From a checkpoint of a small image classifier: held-out accuracy 83%, trained on microscope photos of single blood and bone marrow cells.
Rows from block 5, named by matrix and row number. Rows with one number belong to one attention dimension. Each number is 128 + 32 x the weight over the matrix's rms, rounded and kept within 0 to 255. All counts start at 0. Numbers have three digits each.
# v: attention query, key and value (stacked) (model.blocks.5.attn.qkv.weight, 768x256, the v third), inputs 86-171
# proj: attention output (model.blocks.5.attn.proj.weight, 256x256, transposed), outputs 86-171
v.59:126186186127129105138133104156089124114135094133137097129124127103231144143140140090187114128133139154169113102132139131169129117130127117076136136156106142140150091152069088066166119109195081185083172136144110195165184139135121102090047118133131108108135064
proj.59:082144115102115091064092083152112148116136121172132099151123072147086092100168102136145117103149117123117135186088150111151196164149168153125116097129103140189167188150168168139137162158073138142161154104087141151114042095103131139194098093125114154122086125
v.60:199125092107146158193122110058186138106129118154116101132164124172141082126140160125079157193157130144143155112133135080115112148108103081150162151117131122118082169065199113129105124176126112151170153138085143119128125109106138203142133142089163109100168155
proj.60:121069141152110141104139121186070136098129111065162133130136103137103164117120078189113128102082147079106133083136149152146187120125115177163151201071122151192175131149118111147135189134138147103128144133239148119080169156107136098098119158118050147140150080
v.61:106131110170125134152190047153089141079128150162119126150168147118143118066117149145115114159145185143132112143120095077162127094064142125158142098118177076121123141067136160125173105066188158114162109113117094168144122119131147127138124140119150151137111069
proj.61:127160168152160192146097127136110094140143123159051086120151122111124176128157101124131111146139092145154144140088118132149158158118126113118080142172134224143125146145142135160132129139064089166165207129201172102157128118111140192183116098130116112095148146
v.62:089083084164104135165167102143121109155195112150129116218159112153084126153076159114132177085147169109107125121116091127143161116136096138110143177143110039200159082068114151155106113130118120181128063131127167114173195156143083151080237115143059145164105117
proj.62:170160140165113115107128169151148127158034125070111106143147074110138136140105097138113085148176066101157146151146159099151122138100054155104119135119108135166117188132083111136096168121120126178139177131161131123100119101126105143086090087197087108150107147
v.63:094117131167126116101173086114146138157121147147134143130078140107138090154148125115127152137087146060101136100104184110141028141074112161153164134143194094127054104158143103152121148103129093142147104122150116145161132120128171148088071139063111161124121141
proj.63:147118157118107150183071105113154116105098126110104091133160161126160146148126120072135170094108099106134124117118132140119149074099108160108101086136118133115218154134120115128094115136093152136155136087111112157128151054108124060126195163139203100110103105
v.64:045122152095112120125144130139080073157090146152127133157110113098098071116171141184163110077111086104056147133086122073089159153107176132134112131108165096138063189113122153139164126115162123100175106059186174142087108142159175113099117130147073155129115155
proj.64:139110108098106154163186089104176160203164116097093096145129091143174098137122146137102206208075183080102124188123126193128096103130117134143145159125102173120107112174145095152126097156138118132151200116099120117091089151148187130157172118134116085186135145
v.65:107076140085147170061094142227180073066090069169114102141071149108117061154134099100123098182147149108084154108105133139145129134099075135088111156072074103121188193144173157150126115153136189122121094061135190085111149149106113162127126084169149054117164146
proj.65:136111109155101145115188140080037145159049141112121112050113166100164180104124164189099156133141128122151159151071027144136159069137108116144115093116180178170136068072125108073133137081157143192132103084109102109167117155179132161133135135101107103186118147
v.66:050138116128150076107113152097188130128213107132148121096082178160144138110127104086124159155111220102113137119171159107138138128131051243123121129101166149113196123180127077123136120099118145076132162125185137153067070113127103126148067167090134102157156146
proj.66:120092104022075109070072072111110112135151153081172077155134132176148105133137101150089074133204058158180096150061123126140169127115153030117132117101153117106129136090111104146178102191158100137134132121123100120159119103125114167140110138118092110078172131
v.67:129143108138081127116148153123175110092135070210138068126157130106160092150080107211138179055134155131134115174140163100042108165087123148075123100132120135113138071178108106122106171104181115080152128119126102127114170120135148156129132211148100096113121146
proj.67:085099087081164115143135087116109122135136183113105204163169112147113134121165198081100096169082090161142143213150132134161103156132115079094145169158123076168143139134127073129133124145110197084088117150090151067124100126105070121100118100137145116154130091
v.68:121159097176156086169063176153161138098073068140128154148119158119122064126071053059112159083082145106080133195143170107126131121126135148111170204137156192080120111131084044183114116101175093137131159151130094142193110143166184168099098147177115116173182135
proj.68:112172110106165113104129103103090179116117079093188104084127127111036135129176129119180074132150145160106135202158105116048159115041105091128137112121125079161104136148039146175089069081170158178104186108136097121140137107085114081175131074115171150147165107
v.69:090190107075124108122155168075194119127080129134171152163164138088107143108073134122142138092184128100145128133129130183117130194139190135154136151111111147161129110122134137141118115128135098127117137118137109180131151179042107118151072146115076218116100159
proj.69:133092161137104140119149144172127107131128170113111123073141135151090074155142125093129100095090072114140142107143102143145169105118132115096056172158220143122117127133100082087159148214162092171145118127128180133105145135079124117146120048087128169095134135
v.70:167101144154119117152141137115183167127193103149038136093128104109124137118093148110085178114082140061146148121100172110160079072112191130119097116118122140111119111123177109040135101166116071166112059197120102168158170125055092092167126140175161119085160093
proj.70:110105130140143080093114139179162108129101088135156148099088141172089160123177159191142080087152094187082115114159068137158164191103116107180118121171075076110089094161106131088131143098141089134153101110150188104136170161091096065135078135109140148165134118
v.71:170096138087111134111119139062115164107119132122141123090145121192135120172162127097172133075123122134116136108100112172112137063114119156147089123113154105106137114169176130080129052110085119132139146109115164107126127152078140098123159148141135148114181130
proj.71:196132131181103167132117183127108187135154138119133093147129076079159121140143100154112133069164082133121139124161084147131133155126105123138179119091133148147123089138149105142122112119108171110135055125133100123109130123159175109111153176126099126116100124
v.72:118156164096114130150082138124147151155142141183085146145113099114157091148125175127146128097067140145087141135112156151167136157103072150119105158174096119164170126108117080130107094160173135133133146136119125116067116097111157183119040118096137153168166077
proj.72:135071142124116071099132134135124089131062147179155138091116150145122189162140060129125109149104108109157114174180138114092188127133174108126097112113115099088083102137116172180200130079168106148142096080090127141100083163166110072179125083152173083089146137
v.73:080152141113105077160048118128126147177094133127107100108171166109128170196098130092097157176130151180081142134105208147145118090087132156094139157120100110167120153097103105110096178138116177169163144119097113095156110082149108112079080152097104122092116075
proj.73:132139117114116056090141159094073117085147093140156137161125146136077093169119096118162112081143199139169142162114076153120176159121100164172143106185145166116153138118168150191114141125139083042149164123087146114148103094151152118166138164119172151097189169
v.74:071126195095121110115108050115049133104135146126088182106144111120145126159154090142146092088157134159119127138140144132121176093087137151133113180068101132139097102092163113117066157061090153104126138148092137169144153141120098144115060145082084087110195145
proj.74:149149089167098155132164130094132134128076123140155076154106133113118122094158115146082144148067130151106064103122114166080099137128132094060114129075080048166143122163124141119182161173149166114154100093146119115150138163085114087098093169193142145121059175
v.75:157160117143149129133096180168205123094078108140109128157218125112138141116102104074088135137145085135191124066158155123130213145086104166156100126064080102156156129079123129149136148106116102171126154077110067151123098138129105094108156166142093162099121167
proj.75:109163111172110068094184135074086201143142188123069152122106140080067125105174162154143142113086110104073082140122149132132132139144127161140132129146141070084124087157157131143110092170183103134121148143170124137127129113128131128124133145085105136143116143
v.76:120106137110158112123099099120149115129101144145133116141105153066151080100157129056133201154111105185127132123106137083145048095102023132148102131140127099141101139148154073080110156126111137168157101102077138093154112098163108168135159123153159145146130114
proj.76:155153103142166146117115152027116171107167090187156114149105135117103167148106140150096143132100155161146106169125169145101149125118163152177181092097103116156093145151131152122107119106141134113148136135169097112113103120142119152144130093072138113134129118
v.77:132107147132098064117133111137104112082145122089098156110111165153150114096080132167153108130102121173113148115151097136164091156107142106061130143170143181190176114137179144159117108145105140186121075137124144188153127176133131071176161105145116143149111168
proj.77:139125104182150124117126109199097154120073086193132107121125121130098155164210173129094064102147156090166138060198114174078081139155134138150100131114155063123116097117086084160161048107125102108100108067138077094173174106134112100073118154078120081122043135
v.78:086180195096088099131067148115122131111169112125127075133158114166149196079134129169063146073126181173145153155074095114116144139212068092182110114105082139158058107113083142114135125148093185180069170097149137110155142147080030129170152134101161157153107089
proj.78:080100122113195159117080152151118106085096116115121132086124130072110093193114062189106168150146099110096087076119149132157140147136169109087110165109119170101152137115071104068165105128201084070154160194138132202114106136143121142078156141110166121188091141
v.79:142151076143132166189176092088115143154129185137055127074165123182166157128104169131040023151127100102157109129169106077130158101130144124083114116069132092169171098134118142134114136138101187108105160090155115164144165100131103101087120100065121161118120124
proj.79:038070195099121153162142157093099157108128086110179149157095099182124185191102114116143170178083065168165150086056195179147181125175116074119091116186102115089087147109162152075145156182143124083105099200162140135110169122120165129132147139166116160112157129
v.80:172076200136157081135124135094117104104147116087126117135156138080115114117102123101196149119147141131104089191140135163117121191089140144073090152174124093166127126116108100156123122151106116126137130127169137099138126141165124145099114157075099107167167095
proj.80:197157084112115199172131121153131144162117101089138143113126137143103089119132088137048118094166122169190113157146136127082113052158100171143168114127086131139081150102147163085149174095141124178119167126100167147096153117123173057149163114106144147115244129
v.81:174103142124119049138119089167137152128069095126115121173111069091178152085100141201137119099104066177097159168089112108117155088156168082110113110137146117149146135210180166158138119152110067147137153122147085126173165127145105085146140086143112129102141087
proj.81:106136076171104072162147145101125137143064126169137146156119181111126165185138198109116186063153152143126118128159175148088079096171112128115156122107059086114151184142039110148090133166105082094122035182083105113158084122139145144168159125062087124180095092
v.82:169122147107120101136110171119142153062127151130149132197123120147137090167202154120119099056137118131101135096097169148133133121151148143101130145111129176115125137110133107166118119112122141112160201152145120102122112096072063109099151099165075110120155091
proj.82:104125127155124117140157111124157118174130151130121134130151098061091090145112089134141119095148147172148136120116164163105148082144129169212160126130129127138147162101134135157080108164117190192098106117145144119111109136142147079157115136101098111169163121
v.83:200117109102086146179127071142114084114083111088126173153104163132064068221232137091102121108105135073099174065120180206080082074085122128131152081127094145160087159177134186100108045150161147156139148130136126085100146126094123203147154137118125083125144119
proj.83:146089160132164087074096188104174113089095101185080130096193112124113188115085071171136161121163143125121116122107141177167143090124138179121148114141112164139190126136161141121071107137113158196171096096109068109118093128145101052047070113124120112147165105
v.84:112140132135133133091120060100160167227159115121136084133172134107073145171061124140118066092056124150147111146097070150119184065139160073152152153098188137145102144118096085085105136143135121150147086148131181121133112088087132155113155113102116150133152098
proj.84:109133204103134112164067093141106083102123110155187124149084131172126132115107060159143162151198160160120193129114075123152099184114220155088115115096127168132107136118122138114128133143146154102099113159153120129135134147096153150117163125131214158132133163
v.85:122147133103152154142122132129143095058142161090118134187175135112097048189132182126191185119129143143149162048078080172092074138105160096088091158138124105114130190085150148166198123155132140110143132140139083092069106190089130152148117120124169148122149149
proj.85:102158161119150097066113129127092121165102152184069138080133126096140179104141119081099142116110099104107110187148111127128123115163118098154101176123076126099135071173110068124079073094127142117175129079175126065120075139140083105118145088169089106144099170
v.86:095166141142123128024101170143131143151080069150123134160136155136160129082118145117167100083066002131099169174075147147078097091148129184046160163104193174131104083167132102125118101159133123141176125133147181116185170144135162086154072078163161108084082091
proj.86:104107135058117093235176099148163156146133147122141175128149147156143072194197156083123167161123188096136106219205090145140100142128171075153124131153056120131130139192123134113081096092100155118104114124085110169116043107149104144112157168142077141101080115
v.87:186122174102113161120103107095180095096102102129149125184164181138095144090083146133134150176073160113070163173036184171102151069154084122115114110102103112128094108138104192093177143182124169173156107076100173050153114096185069179130153083170146158132127050
proj.87:090141140112144118098095070129084121124072090076090107191138128108103161132108131212155100110223165154145096145149142108110189081093115165093136136145117203113152184125112165097133131093111170130132197124091122220178090115118106117099117135121162095153130121
v.88:168120176092074079124142168070145130121142138172155151090107130120096138144134097091165091104200183187118118134175139141108152099106212102116156102095157087129115129130160121117079159119102114090151104139177133106116070155101147147126192128162117190093118140
proj.88:104140142112147119123083148107123146147120112116144094121143104100161111083090151117086114136182117168145175102094143126112149149111075116147123165160146122073164126112114117120112170160184174097131151082162085116140202167137188138081115125144161155191123084
v.89:111113107163112106114166147061125109133167140116104222132114123211154129128083027157168118140139184087126095135131104132143157145091134132067198113138153098104163162190124134128109132098146084113109127154156116114168116137201177133124139067104136163125118167
proj.89:193140129079123172142166172217160136180161144134118151106093159135154059132128151065115058135107125138143156163195148189112097099129112133120119146132129101112107102155170142123160139144101118135077118087166118066106174137125124166122139101141062102111152162
v.90:133078104122092106155122118154169144082140144173098120082161169090151070135157158192080089194134158129146143146080180085146160127106117118195113146104086114177164082160100189107118119124072123172086120117177173090128171177110167164071157121107114069132096155
proj.90:096104146182124069156166155100104112142188078131188135159159134240140153165133163114118127110094144125056138117156098078180136194105111149087158132095123141119160107132141121121137205152177108130105141136148107139123126145086147155086162172093104136147201067
v.91:111093160145105144194117195133103136093145152116118135088152108179094095076152193117065143148143121132123131072112119130173163111155099087130143092144109107051115154113156139145189141106097166126135130159057122098149127143160103182131100122154176140154188095
proj.91:112154149142179106119113114137170113148136174136102157109142146079081158097141089137136129093186161166138085132105191090107178151114128122120126118113096107156081111132138157112146190102146153165094191134164141138097112175129065160181151124183127144127154180
v.92:181180195131056125076072109146111096110066063091172092128191049172084131149129137160085065118183069129138207081132115139097131170148106063117129050142125129081087158146136153112096165153075146090080180091152138148126078103120127212113175106112127122148150072
proj.92:051158140143140123173137137102132099102162126103139103157113149080082102140116137100175179179138163120122071078054098129114163144138105146119114143154069163216178189135114063167080138159190143061160088177143132131124144131223086058123107128126168164132105134
v.93:103038109130097126116127073116112144137161155106175144062095111114148148141136127123068150133147155130084124109130155154124123121156135117142123158103080111112139135135115144102154117064088107130094122117128134102128156119179104174095117102144140101143196140
proj.93:091117163130136128139179090193145093132128091170118173117131113146158080127153119160108151102123109112157064132092122128175115134166103152131148124125140096113080186115130156087074123153120125136104106107138131161172111111187128094166110148069089103120140131
v.94:108123144074051095093125146083133128216162177099095143137103132072137158122117175077119163145147114114096152077140174163138137121105119151112125131134124125159146131098142189138108092130077129131154137147122146103132114188096156136143149104172113159092133102
proj.94:111143171156119085152168148194099143086118076103155160106153144131148125160123144105161092095114125152194086181174203144121133185125094191142115145146138127108128076116137118119122149081120123096118117117090145202145115118074121094135078147080088147123114125
v.95:176084072167078103191182096125099155064155179027096196117129132126096027158122124097134145126132191105058132132131178157100111101062208124141142104192158110085151140145075173134088085131156126119096088156119141106114124153169204174112124170108121141107100149
proj.95:118095150166121083115127156152132131109091119117131122107170119135125160146089047052121071127133069102145161157160165130113115137123092172156068121127139169161128108080089141143113152128138135221159207101146135114168134125080110117121132128168122160134158125
v.96:104105141111111135097138194106134148121107114125134103134152129137114160077146151137107142148149115102208124108144114120170143140052134108161176134165174168129132109058070135106097109052078158129112112118093141142092069087108147144118074112197231134130091067
proj.96:159089127107129175125085106165105163106179085138111142135098122133089083151192114118148144102105139122085127093165124102070127097089163138124180201134114163108144140150151144127116084106136155124160140125141162127117139141150136165195169115093124134049089094
v.97:133162114164139110155130076141157130124077190132096120090146096085096116131112122135084108149126165128155092132027063138092060155128154166135142066148134111144120143138175138166062128113147141111095161141120135092163135168158111108123155178108092145131142175
proj.97:126124144127138176167157166071078126118069150106135180147146157144119147139145197106080173074148146113119156154134141095095153113130130115129115155120154111137163073092116197116150080097194059168075141114098204097074085111107102139152153092110039116113115138
v.98:095087142141098154128121130181133181095119071183118187186119122134149148113169105141093019078131098108146173132126139109174102063209143140156143125136122118112115115134178133210167140115085129102116141128117168086123106058090120116177137133145153171140116151
proj.98:134155181179117171123157132092071121078092099156120124092114155144178115132176146114118150185131167187153091144160056152104139114114088123127155197146125151149060063092063136126159136090151124159115153103092161095104102152161085092114120156101094142125109170
v.99:226182174109093115144117148150131109139117141085170124145155087117181105085177115089112136149159140126138056089185188122145150112142148127077168130145110150154140076143100052088097117100140076154075194134072020112084132099095154170104134190084122170110142131
proj.99:092101186048143159126192122131091132135133147130164130133094119154084048166160147173117097174113130097153125044172116038114076088083166182173076136129100160105141109109158100105125152153183235131114076138106170146128135172117118171185111109152204205226137130
v.100:127100146134155192129155122042138160105144140228147108166135137127119133153126130136119168111101110143107221143173105209176118196112118139090124120134162103118088119190110209147126059124115119109124121117099120151144072191106136186144154078114214125075121192
proj.100:131095085130142114102126086118162111099174133107132174140121132140109180088157160109167095178137117091110088215138167193088109126072153103157113182171132129166131089149155129151135076179065040125182173154137108107170112129161108145148109107135104099163145120
v.101:108121148084156142139137102148092097130150149130186171134116151158147133103079069135069088115093108175100167088089137125115071138137137152133115126155118149134173107105156140164132174131131188168185143166147151152146149139090101133108143148103161171152132130
proj.101:148148120112132101134118104157158087068077132124103169139150132060118099143128168118094142155140094132125102140150087117142160127132097034145137134111058091116156111175042105124121071131128147131099161150090136133108131159121194086175158134106141135092153105
v.102:150117147083114111101162084117146127126160168127072207082136117168179082129122170097128140106173123147097105114144113156152195122175145127192080111151106128097117158131088117136083201128119091170102172104121165117141095120120094097084137148148134149104101091
proj.102:127160084113111151192148139118042081149085112131084133105175121095101152167104170128148140115160142101143089162100148188115103148140145150135118108110170201130214135138141106180145089072118121128118090131129133130139195141075106162153144125093131069109165105
v.103:166167092097073098131115174119165120129128082146155162164118116117185096121115154107224108103152143130162166156125162066107077157156111111152085190117147125104064110131114138098143180168164094153184127086229132109120129126126139151153068222045100112151124106
proj.103:148052139167137177130145166085138106127172060071120160148152183129171147150110094146146145134124139096110084063091138170164125175088104169163120102148105154139084187114110139164112161092112095143118131120117125158096144157100107122143167117103148155111080157
v.104:107074149134081110143145100169181152179099150141104161092076124146092132091110187162089146147134089092103102155099182191105108123139133170173083184197118146111145137125163130091118151134113093191158114141151139170124115131154110115105160107120156154124123154
proj.104:100089150093085160166148141156099072054107138133133138129079103124117118201139160129149121105131127119128150198130121140121122191159087094131141048109177104137102125127132123113086123104111164123121156168159123106139116147108145125115118092127163164120119125
v.105:077106151091108128138156137172158102137120111077117115109091095188151145126105127196249164185173074109111136103063220144155099047149094122118126129160158175091147131187161125170130088142121097207149111138120222136119124212123161121118099118094128143163115123
proj.105:127121111161126147066131110126089104162077164131172112118096137099167154191169116144087162133078181098118073099155134142112113154107162119098129107120128131127080145140081093135149104127098123151095179087187137116080141123073117121160183156124117100072104159
v.106:118094137138110112087098125121168147147144068120142129100077132121115165076150206127140134117124114140134116162127095139161138091150136165150111121181135097176201092122091140146117135133083111116080106069128140157115089100092083100136127154180116120111136098
proj.106:103154151110086162166119149116085132117134083185156129102143152131091113162101089118104102120161139079180068147088137112127117121132155158104149148085127135177063122086128152129155129072139173193119112132140117031140137141187071090122051110127095150122130118
v.107:098109146104134122071150137141137125178149133149183082138154202132139146124162179135124112101120135167105109130081109095133105141122132111076090145144189184087149086107139138102115125146169092129105192110085154114093157112139153154149138089143156141053130120
proj.107:177145168143147127145162089142097131146148131104173185142088076153078160150100120149086168167156157135117112143170119175096090123107131131177167183128102097160098131106102165118172166100173133156144105109117103096129139160156140126142093152091104142102137084
v.108:107156150073119107130088125137173139154109137095159152147130183146117050143136119118182140150188149133085094143142169094084112144143115124082131134142136199147144102118139158147090145183123068117151138087124143111113147135109161104102125106155187173170081119
proj.108:120162153132185154114116143137168168131097119182134139137088119074123162181171142155064159215163076141187133132135139115158102081045159199187143163119115160154084104145139135087154131111128197144079135157117142137114122105101169131198157107147147169076085157
v.109:127081112118136102132112136141110129156198129131122182111150091127117108102103116145130138155120074160133151125141102136126202075126105144094129098159097104151157119120133118130097108112128128109125099128109151087164171151106121149120141112133099182153128112
proj.109:093163137104130175135139108107106129061125131123105122139096096144131103118104237174121090105080170153135175173147128174116155119145111152088126138120158135088160137136123153165176110092131134122122136086166131112141164128116117121112137103134109049179157182
v.110:204146117113078185050124086205131094077103121166092119085158124150183138158085139066167054097163129115138132085105098137184136044141121113157127114134127129150138079201167138119122148187127104151114127116153140119082139134168177074174138115111084168095104193
proj.110:081148142185096138132152112109076112141044122102171135092124126156155095178153109116161084097097136116128115085115080122142141145127123159126111124153169162152070181066118098151117130098092167073122122149012143165104120145116087162106095208120090124139093114
v.111:126152148121100143151158119124108125069148125203153146140133083151124117149082056140178048105132112088138122133137138070140130114140162114150158124185138167120091088164082148107142203100128160102132111131139134155086146211140185166170089177159083129176075088
proj.111:143171138148142074104157159161169053138076116166172173107117127079155149163179193182177151182136132079092115190113088162130088080109128154154147070091066149097153126218137114195100074087081083104138128177072082129085130124146073146127138153109195091084152158
v.112:174132081118087208115153172136080134125089131165119102148181122122112124166063112152130096143065081144156167119108113163139129163126112107131131112083132116166105050117113160115060124156121158090118141172177176155098137166136148099125129168112102061093113139
proj.112:165091130142129196168127150106132099067168127103071136079122076086134120094185093179136080181076132173069130161141066078177142144094074113116172095161117079133091117139152100147108167141146121122122079108090126108185136107117120138153176122131156162100148128
v.113:128157121137111155135095154101160162172148165118129141132140099114141154131186131123135154143139142131143105090147112088190135130090122118101146053051146114132106138168159097152097109095138128123108132136130082105112138124099124170179151122141138091143071146
proj.113:096146137144141117174109141161093104097108102149120107146116075122163102079134125154091114121093143146161125147111138171101115097109169160150152146152119103140124155093153154094172137183102073141155135055174182131092108128122084159145115082129088121162159120
v.114:157183193133169145086113116136078168116129086167086160158138155151110117154101132146146139077051143065135103115145107121116140160085124132078113199137110131164155140125131127141135093122149133131112070117122056143172120179132055216137147124165124101112117071
proj.114:142140125137088168195141126140142110171128094136131108131157126149083152083131125107146102128118144158159172122123159161099147084114081139172131090057137167126153109162173154115166148170125117112137159084156134148128114120137075148110102120122123132094132152
v.115:095093181128149192099136163104221158168130175072158091127091104128116158096114114106161121167114118052145195096162049069136104173109150139136155149109113163112134145113170089178135117148095126109136161155092108099167119145144135190160095141085082194142148167
proj.115:097143118145154144179049066129137123135117059120132204156145107137173074111115090095143155137112074168066109126124125114118146159123073147141133152108071119139178112110144187109103126173135075144073154102144095105151107110087163133116141106078092131177114118
v.116:096104131209185108173159096139152134147134075108142137085128135127180102153108190121101120083099153152123076139098127108110108122100117148092173119148126208115132143050155117048088175128113168116130131144104145085154115092128062080116109108164168070070111123
proj.116:165120131056131135117166138175112092127139134125161143133157134148111125144142103138121121095112166105136121076085106130114151138152172117078164099147139009127170173144161152112083142130134151164155119171121114155134117107151144128099135128095120157121145054
v.117:101195131115161142157132177099130105119099145197158135111130189133091131182157132113108104160134071066118179149115091118156126102145086123132128143124113129143146149134118118153071092086077127056134112061172117100097107106192144138153098029081121166129072193
proj.117:092109079163126148072135155120186190121139116130131126152062116116147110121194113125136060150154046167142100152180098135137118096104117113106137166111098132168144121141196077152120160151044063106142154162096162192093130083094122147110136144181032105148105101
v.118:131168161107153119103049101127099139132103148217071130141127143143159164120091155106105112067135160147117040146137086126171159163145119138090080173140105186107131111105112154094095124111114083112127145086168118163123106162142040163112200075180078088060080123
proj.118:117154133149168174175154123149104090164118115100154113115175088150149138100154102106128084131141160117141145124074137120137117120110113089174142066100186135133160117212134106103132063139069095119139136155138135093167146099128106165149141168118104159109156103
v.119:116065069165118138127086153120136132072090114095189125155126097183168140128124127131042069131120125094128139153153103149158138133082126077097107094183198127137155131152129065130155119113136141147106156093106180132148158116106122141147113073126123137127095173
proj.119:167128081137088132089094116111152135145199115101096141139138148117127084110131057120166062085125087114112105122139128102174076154117110109141185144127122153113146150118105138141092150150147104106142136182096180100144194082138155084088077174104095116187103059
v.120:094113147095137161136109121106105127127132103165157177121128149142077106115145117128098094117161138077166113180142121143138081116081094118211152147151123155092128072143124157130129119162106154115157126137132144101076106131103128169155149093104127197127095114
proj.120:135125104153089129164109124143120138113105126191068114128119119114119135181104114095166133108128104150122142089171162097098109104105152105168169136195147138123105137128083054111112117120144093133144095093101111133102089178168151115122092167140111195145118124
v.121:112138183125149105139097095117127064114196155104097040109079124146098172133125170174182132211115141056074095110123135076178136122120130146130168149094118197176172113113110114084125104135162132119108139080069057064108174107072114125129166191232181091145071082
proj.121:124167103092117224147174143175146163113100070145188147175128125093097140132224096127176068140131198119129165154086137189100139131126213174070131047081117119132145098161159174103182135106156175119121116115166092119101084106116087121167088107110109100080144137
v.122:136159154148116103122127138103097120090163206125103081173128143087118149152099064141124165112120159170157105179108163143110149071154157136079137154148178121100104139145131137156129115095138110148110090157177111125108137094114156117131128146127142058178092169
proj.122:128094122183106118090117101061180113151109155122118058077127101165124134112147128117147135168097153105163135093161121181116175154114134139097101110163110134123123147117136117116175120133100177104180156155109188190101125117146150148179189147171119134123187050
v.123:114197149157086178148172062149162127112103107118172202099080116103149128124134194178119093161141155163145130100090127163159181110139161103193141090151134052165101142153170113131107181141177130092104134151106139192079122131152098124118078167117122131113099121
proj.123:098118137113117118141152147159120078146075151116123101153133178099093096183116140149090133036101102133141176187130079088141176139189170104144137147125132134159168114098121143148118102168066128171081143124088118117084049090135121129089079150122122100124118149
v.124:157091097091125082064147139142130167098150112099131168186115185110108156115168119208120175161111174170116165129099109120155135085080144118078147124073153145119095139153174153118159130121149088121090089090144093117141102065119153111125171148152147137128132101
proj.124:130103170114150089149171129125154146125110078096201123173146113148100099149120152110098121089148168156139122084182116209124197151129182205123081189162124154098107150099187178122166182143173181103097156116163172070142094103105137152170182071152154140086123146
v.125:100055086125144108121135185122157194165107099126132119199086095133122109152155120096137103111081138079142202124148153099159177140128134123075122091139135073179122124080133068133171140123125112097122122105076163092166150120101125162142133107112131133119140150
proj.125:170127187159142141130090132058155129158169097147107141125122120100162067087119126070126134191188138142126151130028104148144111104172078214143161096129107132126105146100116148130133167113119075181127080107156141140137135136186119123124119123107100088098112173
v.126:117135175118160084105170116119113100225167176138133164120131141064096148144088129076135100114052143113111131101154057121125141111093172133147093088135118132135052137138110073152085077121100092077081107143089136122132133097180139100153175133147164099141119122
proj.126:156078109149128133132129146139069141163112127092133124082095077158144123144139142144136144081147136157080126066087081104112115163169119146106081160146167107088208137075088119144153178135193130140157122072081088149140131138143130163101128127115014080153153111
v.127:107171146133142141065116102173208127148101125113149132152165119133128134164115090137115163168112148148115127139114150195083135145168108091168108138097106080147115075105135110154114113076109057150149119139106111122143119126150116085138099124077163123121142138
proj.127:151121095110148115165081138137154142126153148092094088202067165109117128096119155112131130100139167178153132139138138119134174156214140125117082151103117110140156127148148159113133167127206075107095083102135110141168160136113140114113145079168087172100164113
v.128:135060102189108174136149136110151124135192111082151144145154082162124154086109121203035077106127130121150104164119094134155132137121178167125115148153053119159163129194143086132097201103113059185158146192080171165165120170086104148114119153112097126174135167
proj.128:097160149123113157146203102101115152157174136101146092141148198091153131148110102072235121124191189095101064058218171193134115174082150060123131150130124098113091105151178111141127152175086154126082096081136111158123066101116125208097120128064200126135141058
v.129:135102088126142100112140138167124136115121110129092046104146149131128162172088134131139160138123119126120117125154101145103190145163058088133108135138094137149132115099078081069124133166160150073119122095139145143100115143130103203101107135156116073146114111
proj.129:079118127117137108149123106106133087133080132113138163192125136139055145152144166209117183095089096104110106104077125069111131140092134150108098099124143087105124089129133112082104081113159088127158196154106159125180126121140116101150099100100102120121075136
v.130:120100115133148077091099145141148146106216123189098136132182083132162043102114161088090139168158094118141118105168122142173078126103182071084135100141142142110137078117103213121137120083128083107121120183147092144091142113131145113100080166166078084138122106
proj.130:069141138141118179123139067165122156189092160146110136132097123110105115137104132118120140107121082095103107175100137158153135116131161147123103218106078173145105116140108141119131110171120119160102127155115128149142140142098122074135159121133139093162089123
v.131:164105149151174144155115137149197105103133149079097065163178219203156124081209054168139149188107154152139091158095108126103137099128141100144094131068096154086112099088113149095110117176088197151139125124163130067172154121169135136160138125100130115181147064
proj.131:134182083132128147148101127097108127090141122179172181103099122159121170115122144097117149114140204097133125154123102098161139161092145153133151104183123182159164065147170125145119157089112141193174119153083157168133123165104177137152151076156137107146099168
v.132:150116181157063087177181093169141127112162143095094128114108111186118146146126182136147077110047164172215150085124134110152107189101190118086153146111087177122144111106095149173121044163178109158147089162123109129169104133132077177107156189196137131203131097
proj.132:160149136116162150130132165121078218141084157094106143172135158092158133069122102159072200118147126134116119162127114102102119144119144194110091135086062134150140165134122213132166162142140149142109174114170098133146134088132173137140156129116100121158170155
v.133:122172108119167157163133120171138106124084168141091097111152130123097132106106155128173172123097111145101132117152119148110125072120087162141146149105117110123106100157173171105154116163163113147103098123089129086112091162095169145165088160160093151153126090
proj.133:130129106151121129117099121138080109065117133116184112118117108136169130111144135148129113145086154118120088118075099154152188128108110131129107139095088129104152129118112094129093154099140131160141091151162136208152133095108177117137138094132162149131145085